A small sound classifier, trained from scratch: 11M parameters, log mel input.
Rows from block 2 of a small sound classifier, named by matrix and row number. Rows with one number within an expert belong to one neuron, the router's apart. Each number is 128 + 24 x the weight over its row's rms, rounded and kept within 0 to 255. All counts start at 0. Numbers have three digits each.
Before each expert's rows are labels from the 100 clips, of 14976, where the router gives the expert most weight on average: "top examples" is what is common among them. Only what is clearly more common there than usual is listed. The data: acted Russian speech (Dusha). In brackets: how many of the 100.
# router: router (model.blocks.2.mlp.router.weight, 8x256, trained with AdamW), inputs 0-85
# gate: expert gate (model.blocks.2.mlp.gate, 8x256x256), inputs 0-85
# up: expert up (model.blocks.2.mlp.up, 8x256x256), inputs 0-85
# down: expert down (model.blocks.2.mlp.down, 8x256x256, transposed), outputs 0-85

# expert 2
top examples: emotion: sad (55)
router.2:132147159122101131145143125127111133124139108192101112167160136077138165141160123150150088156143156170123166163126109094151130130103132104166149115128139096184109141150085156124150155124134123113067148130122137173106157182107151163099148115132087141127129123
gate.0:148159120110111157167127138134116110118136146119087104161077128180173136140118139117116158111129107141135116126105142116142109123077193097165167131146128111139126138102147177133145142158118158144148134145154118114097162149133093110131103101105136132153139103
up.0:142114151152157101116150135130131126133144136118138150129154094147133127120145089144151141126171135147109137109172163119124165148118104154103092145132145182130132126174136091126088086093140149077102111117132131139125140124146128117086132188167120108154151109
down.0:156140128127157148139147157104089131147114106114128185100128142148131104140112151130084127164108102103132132114110132156130111146127139149126122133074114165131094115128071152053148131131099107123135112129117184102159135121152129143095165125120102196159110146
gate.1:124102121135136142109098184109136082132114127067119109120147092141188147104112132118110138164104082115117149137088148118098115135115164130165120142125119147169164147162161147102113142125140130165105124175140102116101120122142148123154113125138155148123091126
up.1:137129172121162130143132131136127130141144122126118149120148111144132147109128140164121084156154134147109118132142160129141114117149099145112119142092148171104127151131133143116137126142143096098148133138104100124117098154132130143076160140109135139123127111
down.1:108102170131104128119154150147163100105120173147145156148140139145137146083114145110181124131121152103140107122142114141135146126166178098120126127136107079129148131128160120152113111152126157098097098113090070208128098147124123153104098117154157149129159105
gate.2:112123146148138172091158106113142078123123119143160112140134101084096134094118188109160124104143122126152159125120154141105094154137139116174128133100095091099125133108117151142139132121106157130105117175129157120105134171097084142142129116111113129141124136
up.2:128144157147123134155112105156084155140114117103112152097133158126189147139165060125140137143102126169148100123131110142128147112118111106134138128193131138144151132140123097174156108087119108138150122095129112112178122129145150097132144142119127134145136122
down.2:095066127160134078155094109119127158132127166172122105127131153125109114117130123119157128107089106113084123147136123146151100111134163143098147129110151127095117162156081149137153150157164134131127129150133151110124121090174152115100145147135112113127111109
gate.3:120142158123148087115133183114135109116121104119126137155108143157127132157128110137111113078077083151107138067132126080128120145126093141127117111117159135150114174156129119088122159145112132139140155153141110147153121125143133116143110142088128116162133121
up.3:136131173117149094118139189106124116094131104102140155151132169124120112172123146140120122068075094140088144086130139089129124139143081133131133114114164160159146174117130134100121152151092132141138172128118102128150131110161140119145124122095156099127138145
down.3:150139110124142143144115118162131139166122089135145120090142140098128131143143176149142147130143142180139112169170089119102138106126123083080098106125126138160105128120121156080103131105105107101113116113149104136100168123135129131096103109136142107115159116
gate.4:120115128114161157134135126137145173123130121095117115151161091122111110154128133097108096177134159087118103113138114111157109125126150129136149124139116134164101135139133144107151150164113132125124108135130142124143126161105151124072159130104117141115144130
up.4:108135107113117102091143112138113067128092140147131134106109142134144125082114121162145147104127089123142114147098136144123137149116127138062119130106146117084105095130101114142104122103130175160141134119153121112088129126129079116184127133188113100165145093
down.4:097136120099129113129116129171130128100103105147145124134167083117115136106136135117142111134154080128118155122132128104141147130100107171083112168122143108113125118102150158146150125117134140133162114135122152127129145080130205138112060126125127122123093157
gate.5:121139131113119101099101094130111123124171115128109051117173148173126167116103125127162115127145091122157105091103121147100122122133127153207135145137100153115112105172113125094121143119155116143136168138148113133165149127144137160075169088124153135111095147
up.5:120108124109107165132168098129105114117119102124150185142090128080174103138136123161080134092100166100123109152154110160169145112146101076084119076075101120136133126117121137144111098122112141112146118109105113158092094133109111110176101146143105101146136138
down.5:080142182107106096141114082158175100157158147157127155119109135115140153132139170158119150142176136191090116138128107109128153106132141128157141123127118149111115141110080131151110194129156141149147139163149105127143115082152131115167139125135120113130058109
gate.6:116182156157120138071129153180142108116153124139128183096113147122151124160122088107094132100133118098133157147128173167172098174115119147127102137148120137154148127116156096143136154094139117140095154144112164089119114126110097129148131139140160104126091133
up.6:138098098138125122173126096084114157152172099130091130193121125142115153134154123117131098145145167135102090112124136117107156099110141119142130113122137098124129126141095157126104081110109118138145137137167131173159110112145125125166185114124113142096131130
down.6:138137193118116115189144147111132160173149143110147119120100104145074111154138141140168130131124105067094123105138153129115146136067153082155136122138112110113116104104110163104138147098104108128091123123102104136141140121113094104122138100109148137114142155

# expert 5
top examples: emotion: positive (60)
router.5:128135166134127153155099136107171091103122126114128129132137155106135090158139124131176102077132131162136143110122082110108153131134151076113164121140111123163137137135106176113095164114111109133116159135128127151129142124126135120063104127143083090147125121
gate.0:119112143145143124118121101136174110115148111114115084129125138107122142128143121124125131154140091151096112163128141109107122145103167114126129118173165160176111127106091083159141091113092143158161148103112133139179097129127158103140152147121130088132133159
up.0:118082085115133106107119123094188094121150142113130088109115113073148130147117152086133140162097131124104107172136162152126125148093148113107119124152147121146126109108094142159104090128102135178128117110113109167176123150120146124138171101138129109142155152
down.0:166132140128118115118146134106142208129135080139146170112150110108144144161135163154126133192103115117094128146101111147120157147130091117148155148134148127172115098160135151115144150099094112096131137073144100113127154133155115132130119096186127132144123151
gate.1:117175177095098101174109175090119123145126159129085097130137126110086120125137088174150153105115125110068096163135070126144121095115132123170105128138148149121122103115128117127147129134173112116148099113111138101172129133140148135131130108117096137143129102
up.1:113163147113087096120136178071118128111166126114109092125117131158113132127142116119157134121111095152078108168149077145130142080121149091114133186123164111124111110125105136137176160175161105135173126121136136122156149152127170154128164136149118171121161118
down.1:117163129133085052130137094095102109119143154135194094164135150127124166100181129105123149105125125106111112121148131125104110153144142165148154116074124142164127142130169144093165149119093096128169146094117103111136120125072074141121144139159147133150088121
gate.2:118139149128138109096142156143125129154175140101188099132109151126141089096180099125107114125136110118117176085137136095165108179074102147127145119112106104160092121132141149126154108135065125103140135113149153143159116115146106143156191160153122107121148115
up.2:142137159134126124123121145133143134146173133105159132131121140125144125150115068113115111104101121120112149121155139116156127113121119131114136125187130083172130107137101126135201139163086078108136149132133147129152120119117125109120164157109140098123129120
down.2:114106160110147144085156149090168094118105078109151113111143133130151115080136156117112119153149099134142106097098105119156124123144141115187103150109164145125124095180174147159118142159135130164129134139120132099111158111144136150124150105112172111102157131
gate.3:171171091113099100090150143092150117144126122101142086099171104118131133130120127111112136097146087120175165140145103107103119141139085128155126146145132142064130164076158147136121167159130091162127130170166115126124110153138136143130131094096133111149102118
up.3:118159127136117155177095141129075130103155128118100131180109163142140112122114096112145141120105141122088164095109132180175120098125155148064131125079129126162113112162169120108123103086149141139130105127100125089158128089100121122143137127182135121153153110
down.3:120160156144114113147115171116106115102099124105106127125134148096142086099102132168089108136144113122111163136042148133080170130115127105145094129078115159139091130095139110110115118160109111093122126121114127144132127137140145111091098181120126131115125119
gate.4:126118125104156131102113113124098109097150182136129118145151105134133119127142122128164146160111091144125117146111148112150148084125101115136143159108113076132171172129116143159153107082116169162162104104119084120154078148085102104132169150106118137110120122
up.4:116113129151117125125098107117156154150143125131103135109138167141125111092112133165154125137101147137126110147118129142130138139129087121171138185154096109167132130170102136153140155134126134129131126121079077130118140116099113137122093086127127124156098099
down.4:101120138143109133174172136079072134154176146095133081088128140133141131157073121140145125157145126133173120114121115101156106164138160115140081125094125155113084097140117133116134130089159149104145145143111135135163132150125127138118132106099114109108097082
gate.5:170117121099112127143135163125130133099102135150127109121130126128149119123108162091103131194090121115108127139153144170145130110143112142129140123155110132131100203078153172129096115121145105174074146129159133167101113130158151115126152125161155131107141153
up.5:173143136130141094133107119144132081106128148135097127134179148096105139128152121101092179130063151107156082067131113152152173096157121105132154130126102146124154138123179103157170115086152145125130123121103142141140115100120110077120133121125153109088121120
down.5:187140148124110137147140131139146104102152115131158150125171120172146118126113139118092117115126135108114092134117085109085104105098112138131123102115155135100137156127184108189150114138141126109111171142100140079147142134135133152125114125140145127124111118
gate.6:104111137127111122159168117161110142118145131113119158154149120142153155137115142126095135057094119075112146143090121116113116120149130076121097112112154145186111119096117139134154138183155135101096092080121075131136107098144090158105156109110088133105100122
up.6:171138141136133140121109117096135117148096153152121095130143157130138118109149137130143120181127108165134131115179164144135136157073109185110130150148106093066134126150143130091103135084112105135148147168126160133122157137123181112157101155163154144152133135
down.6:157167108131129122094131153151121105150120102128108129153168097095099112158089137158094150126092120077110095069132079151165165140147136125153114146142161148121111096113153157127118147129165121134158174147156136069102148120131129175138117135108125134093159152

# expert 6
top examples: emotion: sad (77)
router.6:141079141141093114173121174127146109139094110134122125124100080152131113143142145091151108137107138112097120119113113119152146150137144117158158134106083119166098138148145132131092136082128091181133140117131115148159134116140125142145147142094124130150133130
gate.0:154178179119143130114145156150096128130108108099118121149110122141117115156136089095148104092152128100104110097097136120121163119171119119121123079149124146165144156143124134106137127149146127105112150118137169149152099122148111116151164133185141117153153161
up.0:103133065125101116141087110108152157095129111142128106129104135115141143100096185156130146172120117117141163190150109121138163160170114127130134159101106133102132128123121161129132132143133150102127114153143112092126138121107116117129090074106101121135141095
down.0:099144127118158141119099134143088123112133149097099183115132126122097128086130138126091130098144145098111097131131100143142135124132134132113103151137156115162119119126095111111092154138151123070156118110120110106156097117118068147178143132170119110127130172
gate.1:097124094125110133135092078131131117131163110115145123112185123080142132131139094100083155094083144102114140118167128134145144132156146091146138165140158114159137130131119091141147161146149113113152138140120123132123146149067119135157130128124135163126173124
up.1:100091115109124151160116112159133111131138173146125073106134145102167127121128116107095155111103148135048123119109134094125173097112127106149119172119125114151144121120162120093128158167146111170148114069128131153123067114117104124157128124163141153099154131
down.1:136166132145141157105160100134140147119121129139114107151089144144148107193154115140103101129125136142114112126139076126158170127135139093094141152153131151162105112151143112125145087117134137148087092139133104135159151156088136144087125064130139156088112147
gate.2:143151130117138143101120151154139166123138094149095139152120103099134162130122138110118145114179138141145156097130182142104117149136094134151138104131115175128143083166104125103102144165089137154106122065116155092156169152146161096138119094142129131090141153
up.2:161181165168152102143139117122147132144155117101143141129166117159143108127124114171144160107123116136113121113141157124108077141144107155187150113098121115144101105154130101092107173113118151104115152123114117152129120135147147172106141148145087110107132128
down.2:158134074113111145180111153173102095121136149094114116100119105125153142137098143111068126098138109184120127142122118158128128136169151128111152127122114116120138123152155164138067129082113142095143104112143132109141105142131118096109172116124105089119145152
gate.3:150165131106121098117123117087106082150138144128131089161119167120099103130149130134126115123125158149137120147108160135128134159110135163180105065149130106087093118090142095119117141088098058137159119125143081153109148127121127147167168099141100110117119137
up.3:120166168139113116118146111161127096143150129141111094182133166103118107086126142110111116090163093099070122123116107114133143145107099133130115122147099131110084138110172126126130113108131090125133112146122141130106148140092153106169158116144178138159121110
down.3:102148128161065104127064145144116121113137142101128161116119151160141057141137120139147138137117134136140150067082094128103102128167142118153097102117135115141169127134092119117092103120104121146176113133149120123155136156110103124129130125151151137123090172
gate.4:126087103112114125128156136127144125152100095161090153123165081115141072114132163124124117116137133132120137149143156191114162125131113087117121136120128129093145114148132148157118116119170095129133112106104109093134136127113162109101123114141097111135124094
up.4:129102137133097164100152073138107083132129131118081111146123177139097116146118149142149092119136129188121132151137114115133124139145109136120099116136133120162121090130133152166177103091128143121112081129075090098128152159152140135116109095098136101109080134
down.4:167122111132086102091135109127119135141128115175138174181136106112147101114127140113143132117145147128112124145121136140133134123143132134101106142192106174071101115102122166137146129098149113138093156125096126111107130156162137161108157109144132145120051149
gate.5:134139113126066101107155096120167126121135148115081163140130134134106116168097143113123135129146114119135139142121103132115051127100131152083090151117133115123122117126153146174123145143144134114115103136155091125120137132126124172111115106142151126107137128
up.5:146128128138122145126101110125108064200159116098150103133117191095117128109129117111151170113155117122144132131133114122119143126133106109109119126117141128109134138096170146148139097107155094098140106135123121127135136122108154091139092128132142171143167151
down.5:136148127142107137126144118094152124132154101176176144130123129096135104158150132119135172108122140135151095134102106118099121125105077089092125092124116129152122117101097142140098112122095102111146163092156166132106149092122099165148158129114130117144120114
gate.6:081129097098142096125158133112154112110154140099151117111129121115125114123119185115107121102169124117084128142089128135113138124174112173118149152154123118170110173111163106124114097147121127103092118121178145123127122132130122078106128101129144132145143106
up.6:114117114147154088117104102088114127127132164103095118149132120098100105147134088129101124116125146116142129094147129131094123139084147132122139108119082151133142120104161143118089138114100092118116140106168154081146097158126109090133121145117175137177144188
down.6:142114109152126116158107120115123104100110097129155130152108083132151156155141097167116165158157129111153117134094110132158128092142126118144133167114128114133135145138112103091138153098132133109078111151123116136132106171150156105154140128113150129111143133