A small sound classifier, trained from scratch: arch vit.
Rows from block 3 of a small sound classifier, named by matrix and row number. Rows with one number within an expert belong to one neuron, the router's apart. Each number is 500 + 25 x the weight over its row's rms, rounded and kept within 0 to 999. All counts start at 0. Numbers have three digits each.
Before each expert's rows are labels from the 100 clips, of 14976, where the router gives the expert most weight on average: "peak in band" is the frequency band that holds the peak. Only what is clearly more common there than usual is listed. The data: acted Russian speech (Dusha). In brackets: how many of the 100.
# router: router (model.blocks.3.mlp.router.weight, 8x256, trained with AdamW), inputs 0-31
# gate: expert gate (model.blocks.3.mlp.gate, 8x256x256), inputs 0-31
# up: expert up (model.blocks.3.mlp.up, 8x256x256), inputs 0-31
# down: expert down (model.blocks.3.mlp.down, 8x256x256, transposed), outputs 0-31

# expert 3
peak in band: 250 to 500 Hz (95)
router.3:519478479496505548514532471493509460475507503477484508498506493533482496503493529496553544494471
gate.0:507482458513516522508464489471517504536513518479481504551496495508461493529470487502501475506511
up.0:501496506491512487486533514519510481481494493495546494460500526508501521482496555494489555495549
down.0:486503487526504469475463545531504531542475498517458456464428537520503536479508481472488453529485
gate.1:522536497473511523484530468510523551535543445468459503519511483498438492457479509521510506566472
up.1:526506498491486536511553453500508549532525487435482494527527464515470492478523510530536466568481
down.1:460496476500530461491527485523502503513480486539491498468464510485468484517524485532491495465523
gate.2:510484508490510497469503550524498496479475535491470512494500472499518454518515530504525471484480
up.2:512523531456497509549494453507514479488520468496474471509506484492490536500465460503500536531514
down.2:509533479516482461562502516557516540457537559483473485529499464485530510487537555514516449502507
gate.3:500519473485519529550487498514474439487522490488510512501464478551513483474483495554557530473453
up.3:473531490508517529545479466500493461485534494493515523474478469516514496472461530530557549480456
down.3:492507504484498493485479474496521497510535494477511465523526511506511538544510486452522473505465
gate.4:467518457458471515526499526510474468510440496499479477516467497511525506489488511496478474509519
up.4:466515464511452502526527517518495496501460482477475484520491503474542509525512463474473515521500
down.4:532476492517486456471451515514523475533494501534510507521472491503513540488509489527471473510452
gate.5:501473478523521540525518538524469542503495561462531499501515477443494462516498498550489492489490
up.5:509485513503501461503515462456468467509469462493523486500493521518430518485515509492496509540488
down.5:495533544514480530496436488526440496502479493531535517519477473502495510461462501522464478486513
gate.6:493496481502490484500477492477539481530516506522517463473482501481442507503561492514473457460516
up.6:514510501474498485497516505432499505540472481496510515434497489530484490468506510527485536489555
down.6:514461548506518538513524532442493526509475491484503526495509484505489484484472445519485510465492
gate.7:461490491475500488505457530509517516476524506543521502473529515500498510450533464495475475506530
up.7:479512495501478508517529450518496475529529515490543481485504473486483516487504485524542530523523
down.7:511568474475497502516563497483489522499522496570475515520513512507475501516522496519487511531471
gate.8:472476495483473548474489503474513482504525529489495548498436499410470533520500476512452499524513
up.8:521480498475507506471501480521498506485496510493491518491485473489503485483489481494499525457541
down.8:498509505481507536472508473503499540493482456500532513521536502557479486513468482476483528512518
gate.9:511495507482503527475533491493483461478507524470490485512492484542486521540524463530478508527499
up.9:526513487521482503537506491491464481462479503495570530505432508479510458512467504545507499470479
down.9:459480520558499480485505491498519538524501550463502531506508462511519489452479528534517460514520
gate.10:504524491500509565531492479534510558515485487500520508528529553487488522517489518519487528504538
up.10:500456479499481481493523472513477499498498487524469504496473517488505464476510512518535508515483
down.10:542502480464482520488481443510523494482473451473493484525516467471484480522516482501465509494504
gate.11:488487514481495541458490506517513491472497491523489547502534496481542500470541511482476513491457
up.11:509535520505467518531547518475490483506469509480495484499509526486486423519506458510476489510501
down.11:486486489526500494496540549505513535473469452489521459487491501499490485499497521523522520499488
gate.12:454518480514489526488510497493466509484498480498484517499494494518490482496528480483464524497473
up.12:546470509478506490505513506501513511499487494477502480501505512490494508522496517562518475514534
down.12:501522540506546492492457489531509467480487488542476460457480504538535474481463506512474539514498

# expert 0
peak in band: 1000 to 2000 Hz (51)
router.0:462513546532528497479515500487501499519503512563499501509601505480474479517532505502527514508495
gate.0:514492507484498486495485512540486478537542517501448503541509518499439480488522485514499485501486
up.0:496522470510487497510490499510526450490460506480504490506483512511568512514481536490504523515504
down.0:493518494461537531485490491519509529499486527520496560513519517490437509513510512511497516510508
gate.1:488491477533528478511495511451517522470506527479511551516509466517480504480506547531480512504494
up.1:473490492518502475531490515483522510447499526485475527534512504508495494482517552464515501484531
down.1:480468477472447520523491502536454504442527531514507475519489498469492478455490508491514522520535
gate.2:505542515463496481496517456490495492490454504517497459480539494491497479528506523434511512512516
up.2:453528530495507543489494525489527508470491508504512486493499452532476521484519509467464466514528
down.2:481470492515479478492512488509477468460473534452503502485504512495536490490489523523515495460526
gate.3:496510500513463510493491535484518516507515542493470503483486560512508512474456490514515532462484
up.3:529509524476492476502499502493534496514535516515513480476487514519531454506495503517505487513462
down.3:494549507500500495485495539463469467522486486474480519501538538481510512492456491492453490568507
gate.4:517551500479468471517505454544524445472492534473517472517481479473505501538496479491500507455468
up.4:511486493499491555487481536517495511538517515509488465495532498488522481497498525484489470494495
down.4:526521478499487530516566512541474495473543508493505505518509501481464491493521532554546512508479
gate.5:459517524495534486489509486524488459489497491508478490517529541481500535523529545498464498484535
up.5:494447470496450511462520528500506566523493531502496506478472486527503489456461456463509490485472
down.5:516519473487476491471510521489481480462558490507539518477508484500508550491543512500534516542540
gate.6:460507580505512480487524498549481517497513495484496495479526514549470495507517519524473563502511
up.6:507505483501477492491523501486499518512541510484517510524494484478523481515452484507507515475499
down.6:518498493482534554518499516549527486495485521517561500459511447509499525521485505494536522492485
gate.7:491522505484514477515554483506494454523504470470496500491495459513525482492516516487428477500509
up.7:464495483518495536497507521548475530500564536473522534476561480487517493487481488520482501487487
down.7:510504492529545564529507480475470517499510481507487497529497515496474487499509522471526497514499
gate.8:505546515512504514486511464496502493533480515508531468470482509479474489453470546524521489541527
up.8:489460479533508476505482525520482530484537493534462522508544506497542536502496463506460515529485
down.8:518481533483521489528503509516550483512494482500483520501464546490503471518501469498472501477509
gate.9:565495504498523508509502500470500453441509511559480446479538487459486519532489502480506501491502
up.9:479474551482488494513498483483437517509509513513510549499502497509457474485490487515511501491508
down.9:513440515493552527520466478507522518468472498514504543514504533519488562544461467538496468491483
gate.10:471515501491470477479525470515527481532487571473460521466473528545510474486499496501511506495517
up.10:495491430475494457503504493528497461511481536483461490503465538526489483502493462493500500474457
down.10:475526532480517479495460493481481558516484489483500523524544508530547517493557505450506502448568
gate.11:491529542487502529512505417466493506489496490479507500514556554453447495487452549524510481475456
up.11:499527523497516525539470538485503534491522543534518458515495554552546459466496486491465521474494
down.11:532502495484510523508538520461476506489511517495493478536492478504527488499511507473466459441487
gate.12:521491528488476474509491522512505476498474517513454522541497498499465504484497488523473491493474
up.12:504489491511516541530473454537477493440514573480537500522508510483496477482493532477471523493506
down.12:518458508481519472526478522518489479494502510516483486517516531519507516534500463546519454489472

# expert 1
peak in band: 250 to 500 Hz (75)
router.1:493469460487473446469489518483500459455470500459484500490523492513560482463504452467543496486511
gate.0:493487503493483487484483537530525544471498492486514504469498483514493502536528496490488508500498
up.0:501456507485498505501481545505464511490538480512520514468484479499551471516505499444462472514504
down.0:460456518487436476485493528462506522442466473511485504467530485486532482494534529506550516481500
gate.1:500515510474508478487474497479514498483450489446533493495556464555508499527523463515522483483511
up.1:500476536533496491497508495534547506540451503510531445464463473492492505508451514494523521470491
down.1:462484473512521517502539520501492527466483536486529511522467497463506545490491472519555536480464
gate.2:459521507549481494477513539512487486569504480495518498533529506469496482511537530482501526489500
up.2:487499487465534516457547517539560560526503514534475508494466486546465485532534500541497464543532
down.2:509465470514528496492488492502488445482482478487496502529505488475494477488533467517462522523479
gate.3:509462502531493523472519535456521520489530460490478491491490535536503449493528483492506513494516
up.3:485460485500495488452513502512512497442524491469510492505494505525507499493539493523544490494511
down.3:518502525495488512509516499519503469512517510517531486484522491488489484492510498515513456532485
gate.4:501499502505496496514538522515470483513539462461499530520462482551498491546490501496490452496515
up.4:489492513545498493547493493484491471464474507520528494490520484515467484509508459507520505518477
down.4:508490480484491513499540447470524480516544492490515483521510517502486544512522524486499539475490
gate.5:502443525567486502503515533493501507556503520488489542524484471508487503499509480520447473491516
up.5:506477523572497501468470555505487460533523480503477513519533503536514497522473483526509493495499
down.5:498525505491537474526532503484512520462496517450464555516474520465501457494494515486468470458506
gate.6:501487503524515486468476485543483521542494453480525557471509492491474507514501498486476472479503
up.6:476521512496489506497521500510490502433515542519479437499503492499518503480520504532547548516477
down.6:509498445490489490493498485517503425515540514434513498500522484469472470515478438507494483490518
gate.7:457515478526474493490506468511543514512496497487497543481558505466502496492468470547476528511477
up.7:497461531493505516482442506479451504509554504512503481529483501514483483504478479463497518484514
down.7:510460501467508494496520501477508543498485514438537513546476522524449480518477504528470536463532
gate.8:509498518535479521483499493515500492476464494479528456502509536517503498488484501523499577509480
up.8:486505489458524502522511485493519495513521481522468520507490476466523513515503522484518432508492
down.8:509479482480532459502499528569512473489533494498500562502448495541556530517525497526492507515503
gate.9:446453514451475469530491488489477494480498500500517505507508475458511461527497505463494491539492
up.9:483459519476496474541509495458476492524478507484515482490510456492494461529504511474519479556480
down.9:459484522476459491514506495561482506494514496510494486511445526488489551533457441494518495494480
gate.10:501477511470506538536541462486450501480484518515473529529486444501445530483487499485500553499489
up.10:510520474485521528488481502539462473510504498510485529495523518475504511503537542491503509509491
down.10:462450495500537486515462500508522492522513504452480506493480481541477536481525485489503508528489
gate.11:503552518524493505477524494515489516508525540497579538530534523528477499519478509479498512556498
up.11:489505554517486523530500495522506485490498484536473518474512517525542496484463507525485469495530
down.11:472515515510516472479507476455483480535497489490516487534529488501512508460556518539461520531513
gate.12:474517531502582510514473531521523507462490527449511512463475486473489460513529502456518540485501
up.12:504493472513460534481524467531527500500512534552505487518502480496497495494478510540482458492494
down.12:511499528465509494521475497532471494522458514516494456475496466488514488500540505485532504466465

# expert 4
peak in band: 1000 to 2000 Hz (77)
router.4:504547516530565544469535472478527473471505495492537511507533463524483505533525524518473497531520
gate.0:493495528511486479516486511486520501498523504480514515497541535470486509491533515505481480464490
up.0:549478502485554497485472476506524474517497490492499547482458496505519534523503509528509506536529
down.0:491558535549491484510474500492472484473528467483496502537522496538456464471518479500481480505545
gate.1:557501526478485516475504510508484526499502474519502554477546494508448494512494496494540499456499
up.1:451544501503488485462511499492535479505485507478488442509542514470496492481519486481557438498529
down.1:487491483520495483473517481495520511511516513481548504552529509524471510494487478489525504533483
gate.2:469516517487501498499492484488464512568499545569522514470454517518545503485476521462463502467441
up.2:527482467465497540486501503499504515417509501435521535536502474508485468514527455481498481514475
down.2:505521488492503467457491499490518514497483514526491496484462502531475508494472508477466501504477
gate.3:511480486512519466529491484479492492496473492527503469492515531466479526479501494488527540490486
up.3:496454525479524512504496532516492507510528499495507541513483474564545486526533503509519458500494
down.3:533539535528522527487522539538479557492504521469490524516525530509462489505471490487471516504516
gate.4:494512486529485490491517508495487498519468459533522478485482484518488516517518515471487541503487
up.4:506493520463510493532447487499519495473523535463477515503503490490489459474495512491489437485503
down.4:477516448537474505506530484516479518477483463495499505544477453458506520489539477534497496471491
gate.5:492514491490519473471498514511516516482480490521532516493500485520522458516549522526485518488521
up.5:468511476518517479509498548534481548509476478491537509488449491496504504506529480536538531518542
down.5:550534461511474507497526540512521501513497456493523484479496466494533497496504531512485510451497
gate.6:533469486479507470515470457542495521504528550462529534531456477488496520494514545457445502497513
up.6:508497490488514464529494493526509505502508557464531494521464487490508507535507526464451475506516
down.6:519486482527496488464470457523487455489486485505546546488528526514523441493488503479498516530547
gate.7:452469511503500503500487499486474519484494485512505507483539527476481487513475514521490517526492
up.7:492518494517492510501473474505486515491470479517496506496511510484471476490484504524515480536503
down.7:483496493498498486490472534512461455505489490514502500509495516515509510517500494510459488544481
gate.8:445546541520498521543502491490510516527500539486535521497457575516472494499477510499484438505491
up.8:520531464523458477513483544501520526467503479478516517513510439536503502493563499486522529514502
down.8:527523513528472482477501484505491517477523546459501488490496512540473497463491476550492500494493
gate.9:518522522504506481494488543536443504551520523468482530478512487534500472519470517479476489472528
up.9:528503511531527500494495520502475508522529497513476499504473487546454487483507504516455476517513
down.9:552471458514521491504467491452468467499509479499485547522484496524528555512504522491446484547493
gate.10:490532508502494498564492540522477492480492526494472521515455494520521478510528485491531471499425
up.10:524508499488474542485498519496492523554489502525472442494504500467459508471511487481503499513505
down.10:492495527504546489503504504524520538507501472461491484513509508550495499459474557468478480456498
gate.11:511518516521493559514502475488533468510481518505502508469511529550482472502489494520475498524454
up.11:494490540521524490463513500496503482520500499534516508499468492547481454497467480496517536497470
down.11:529517534515509514546507527466519542535471479493493516465466537493510472505514491511508506503507
gate.12:516507484496490492520525499530486521484475527482492506483523510546520516473531503501510477499514
up.12:492436502461466479550488470470534496488506482494480462533503475493517490492468466470548464448488
down.12:467538507534487458506525522516529528504510514471498472495508523486520454520501490506526478507514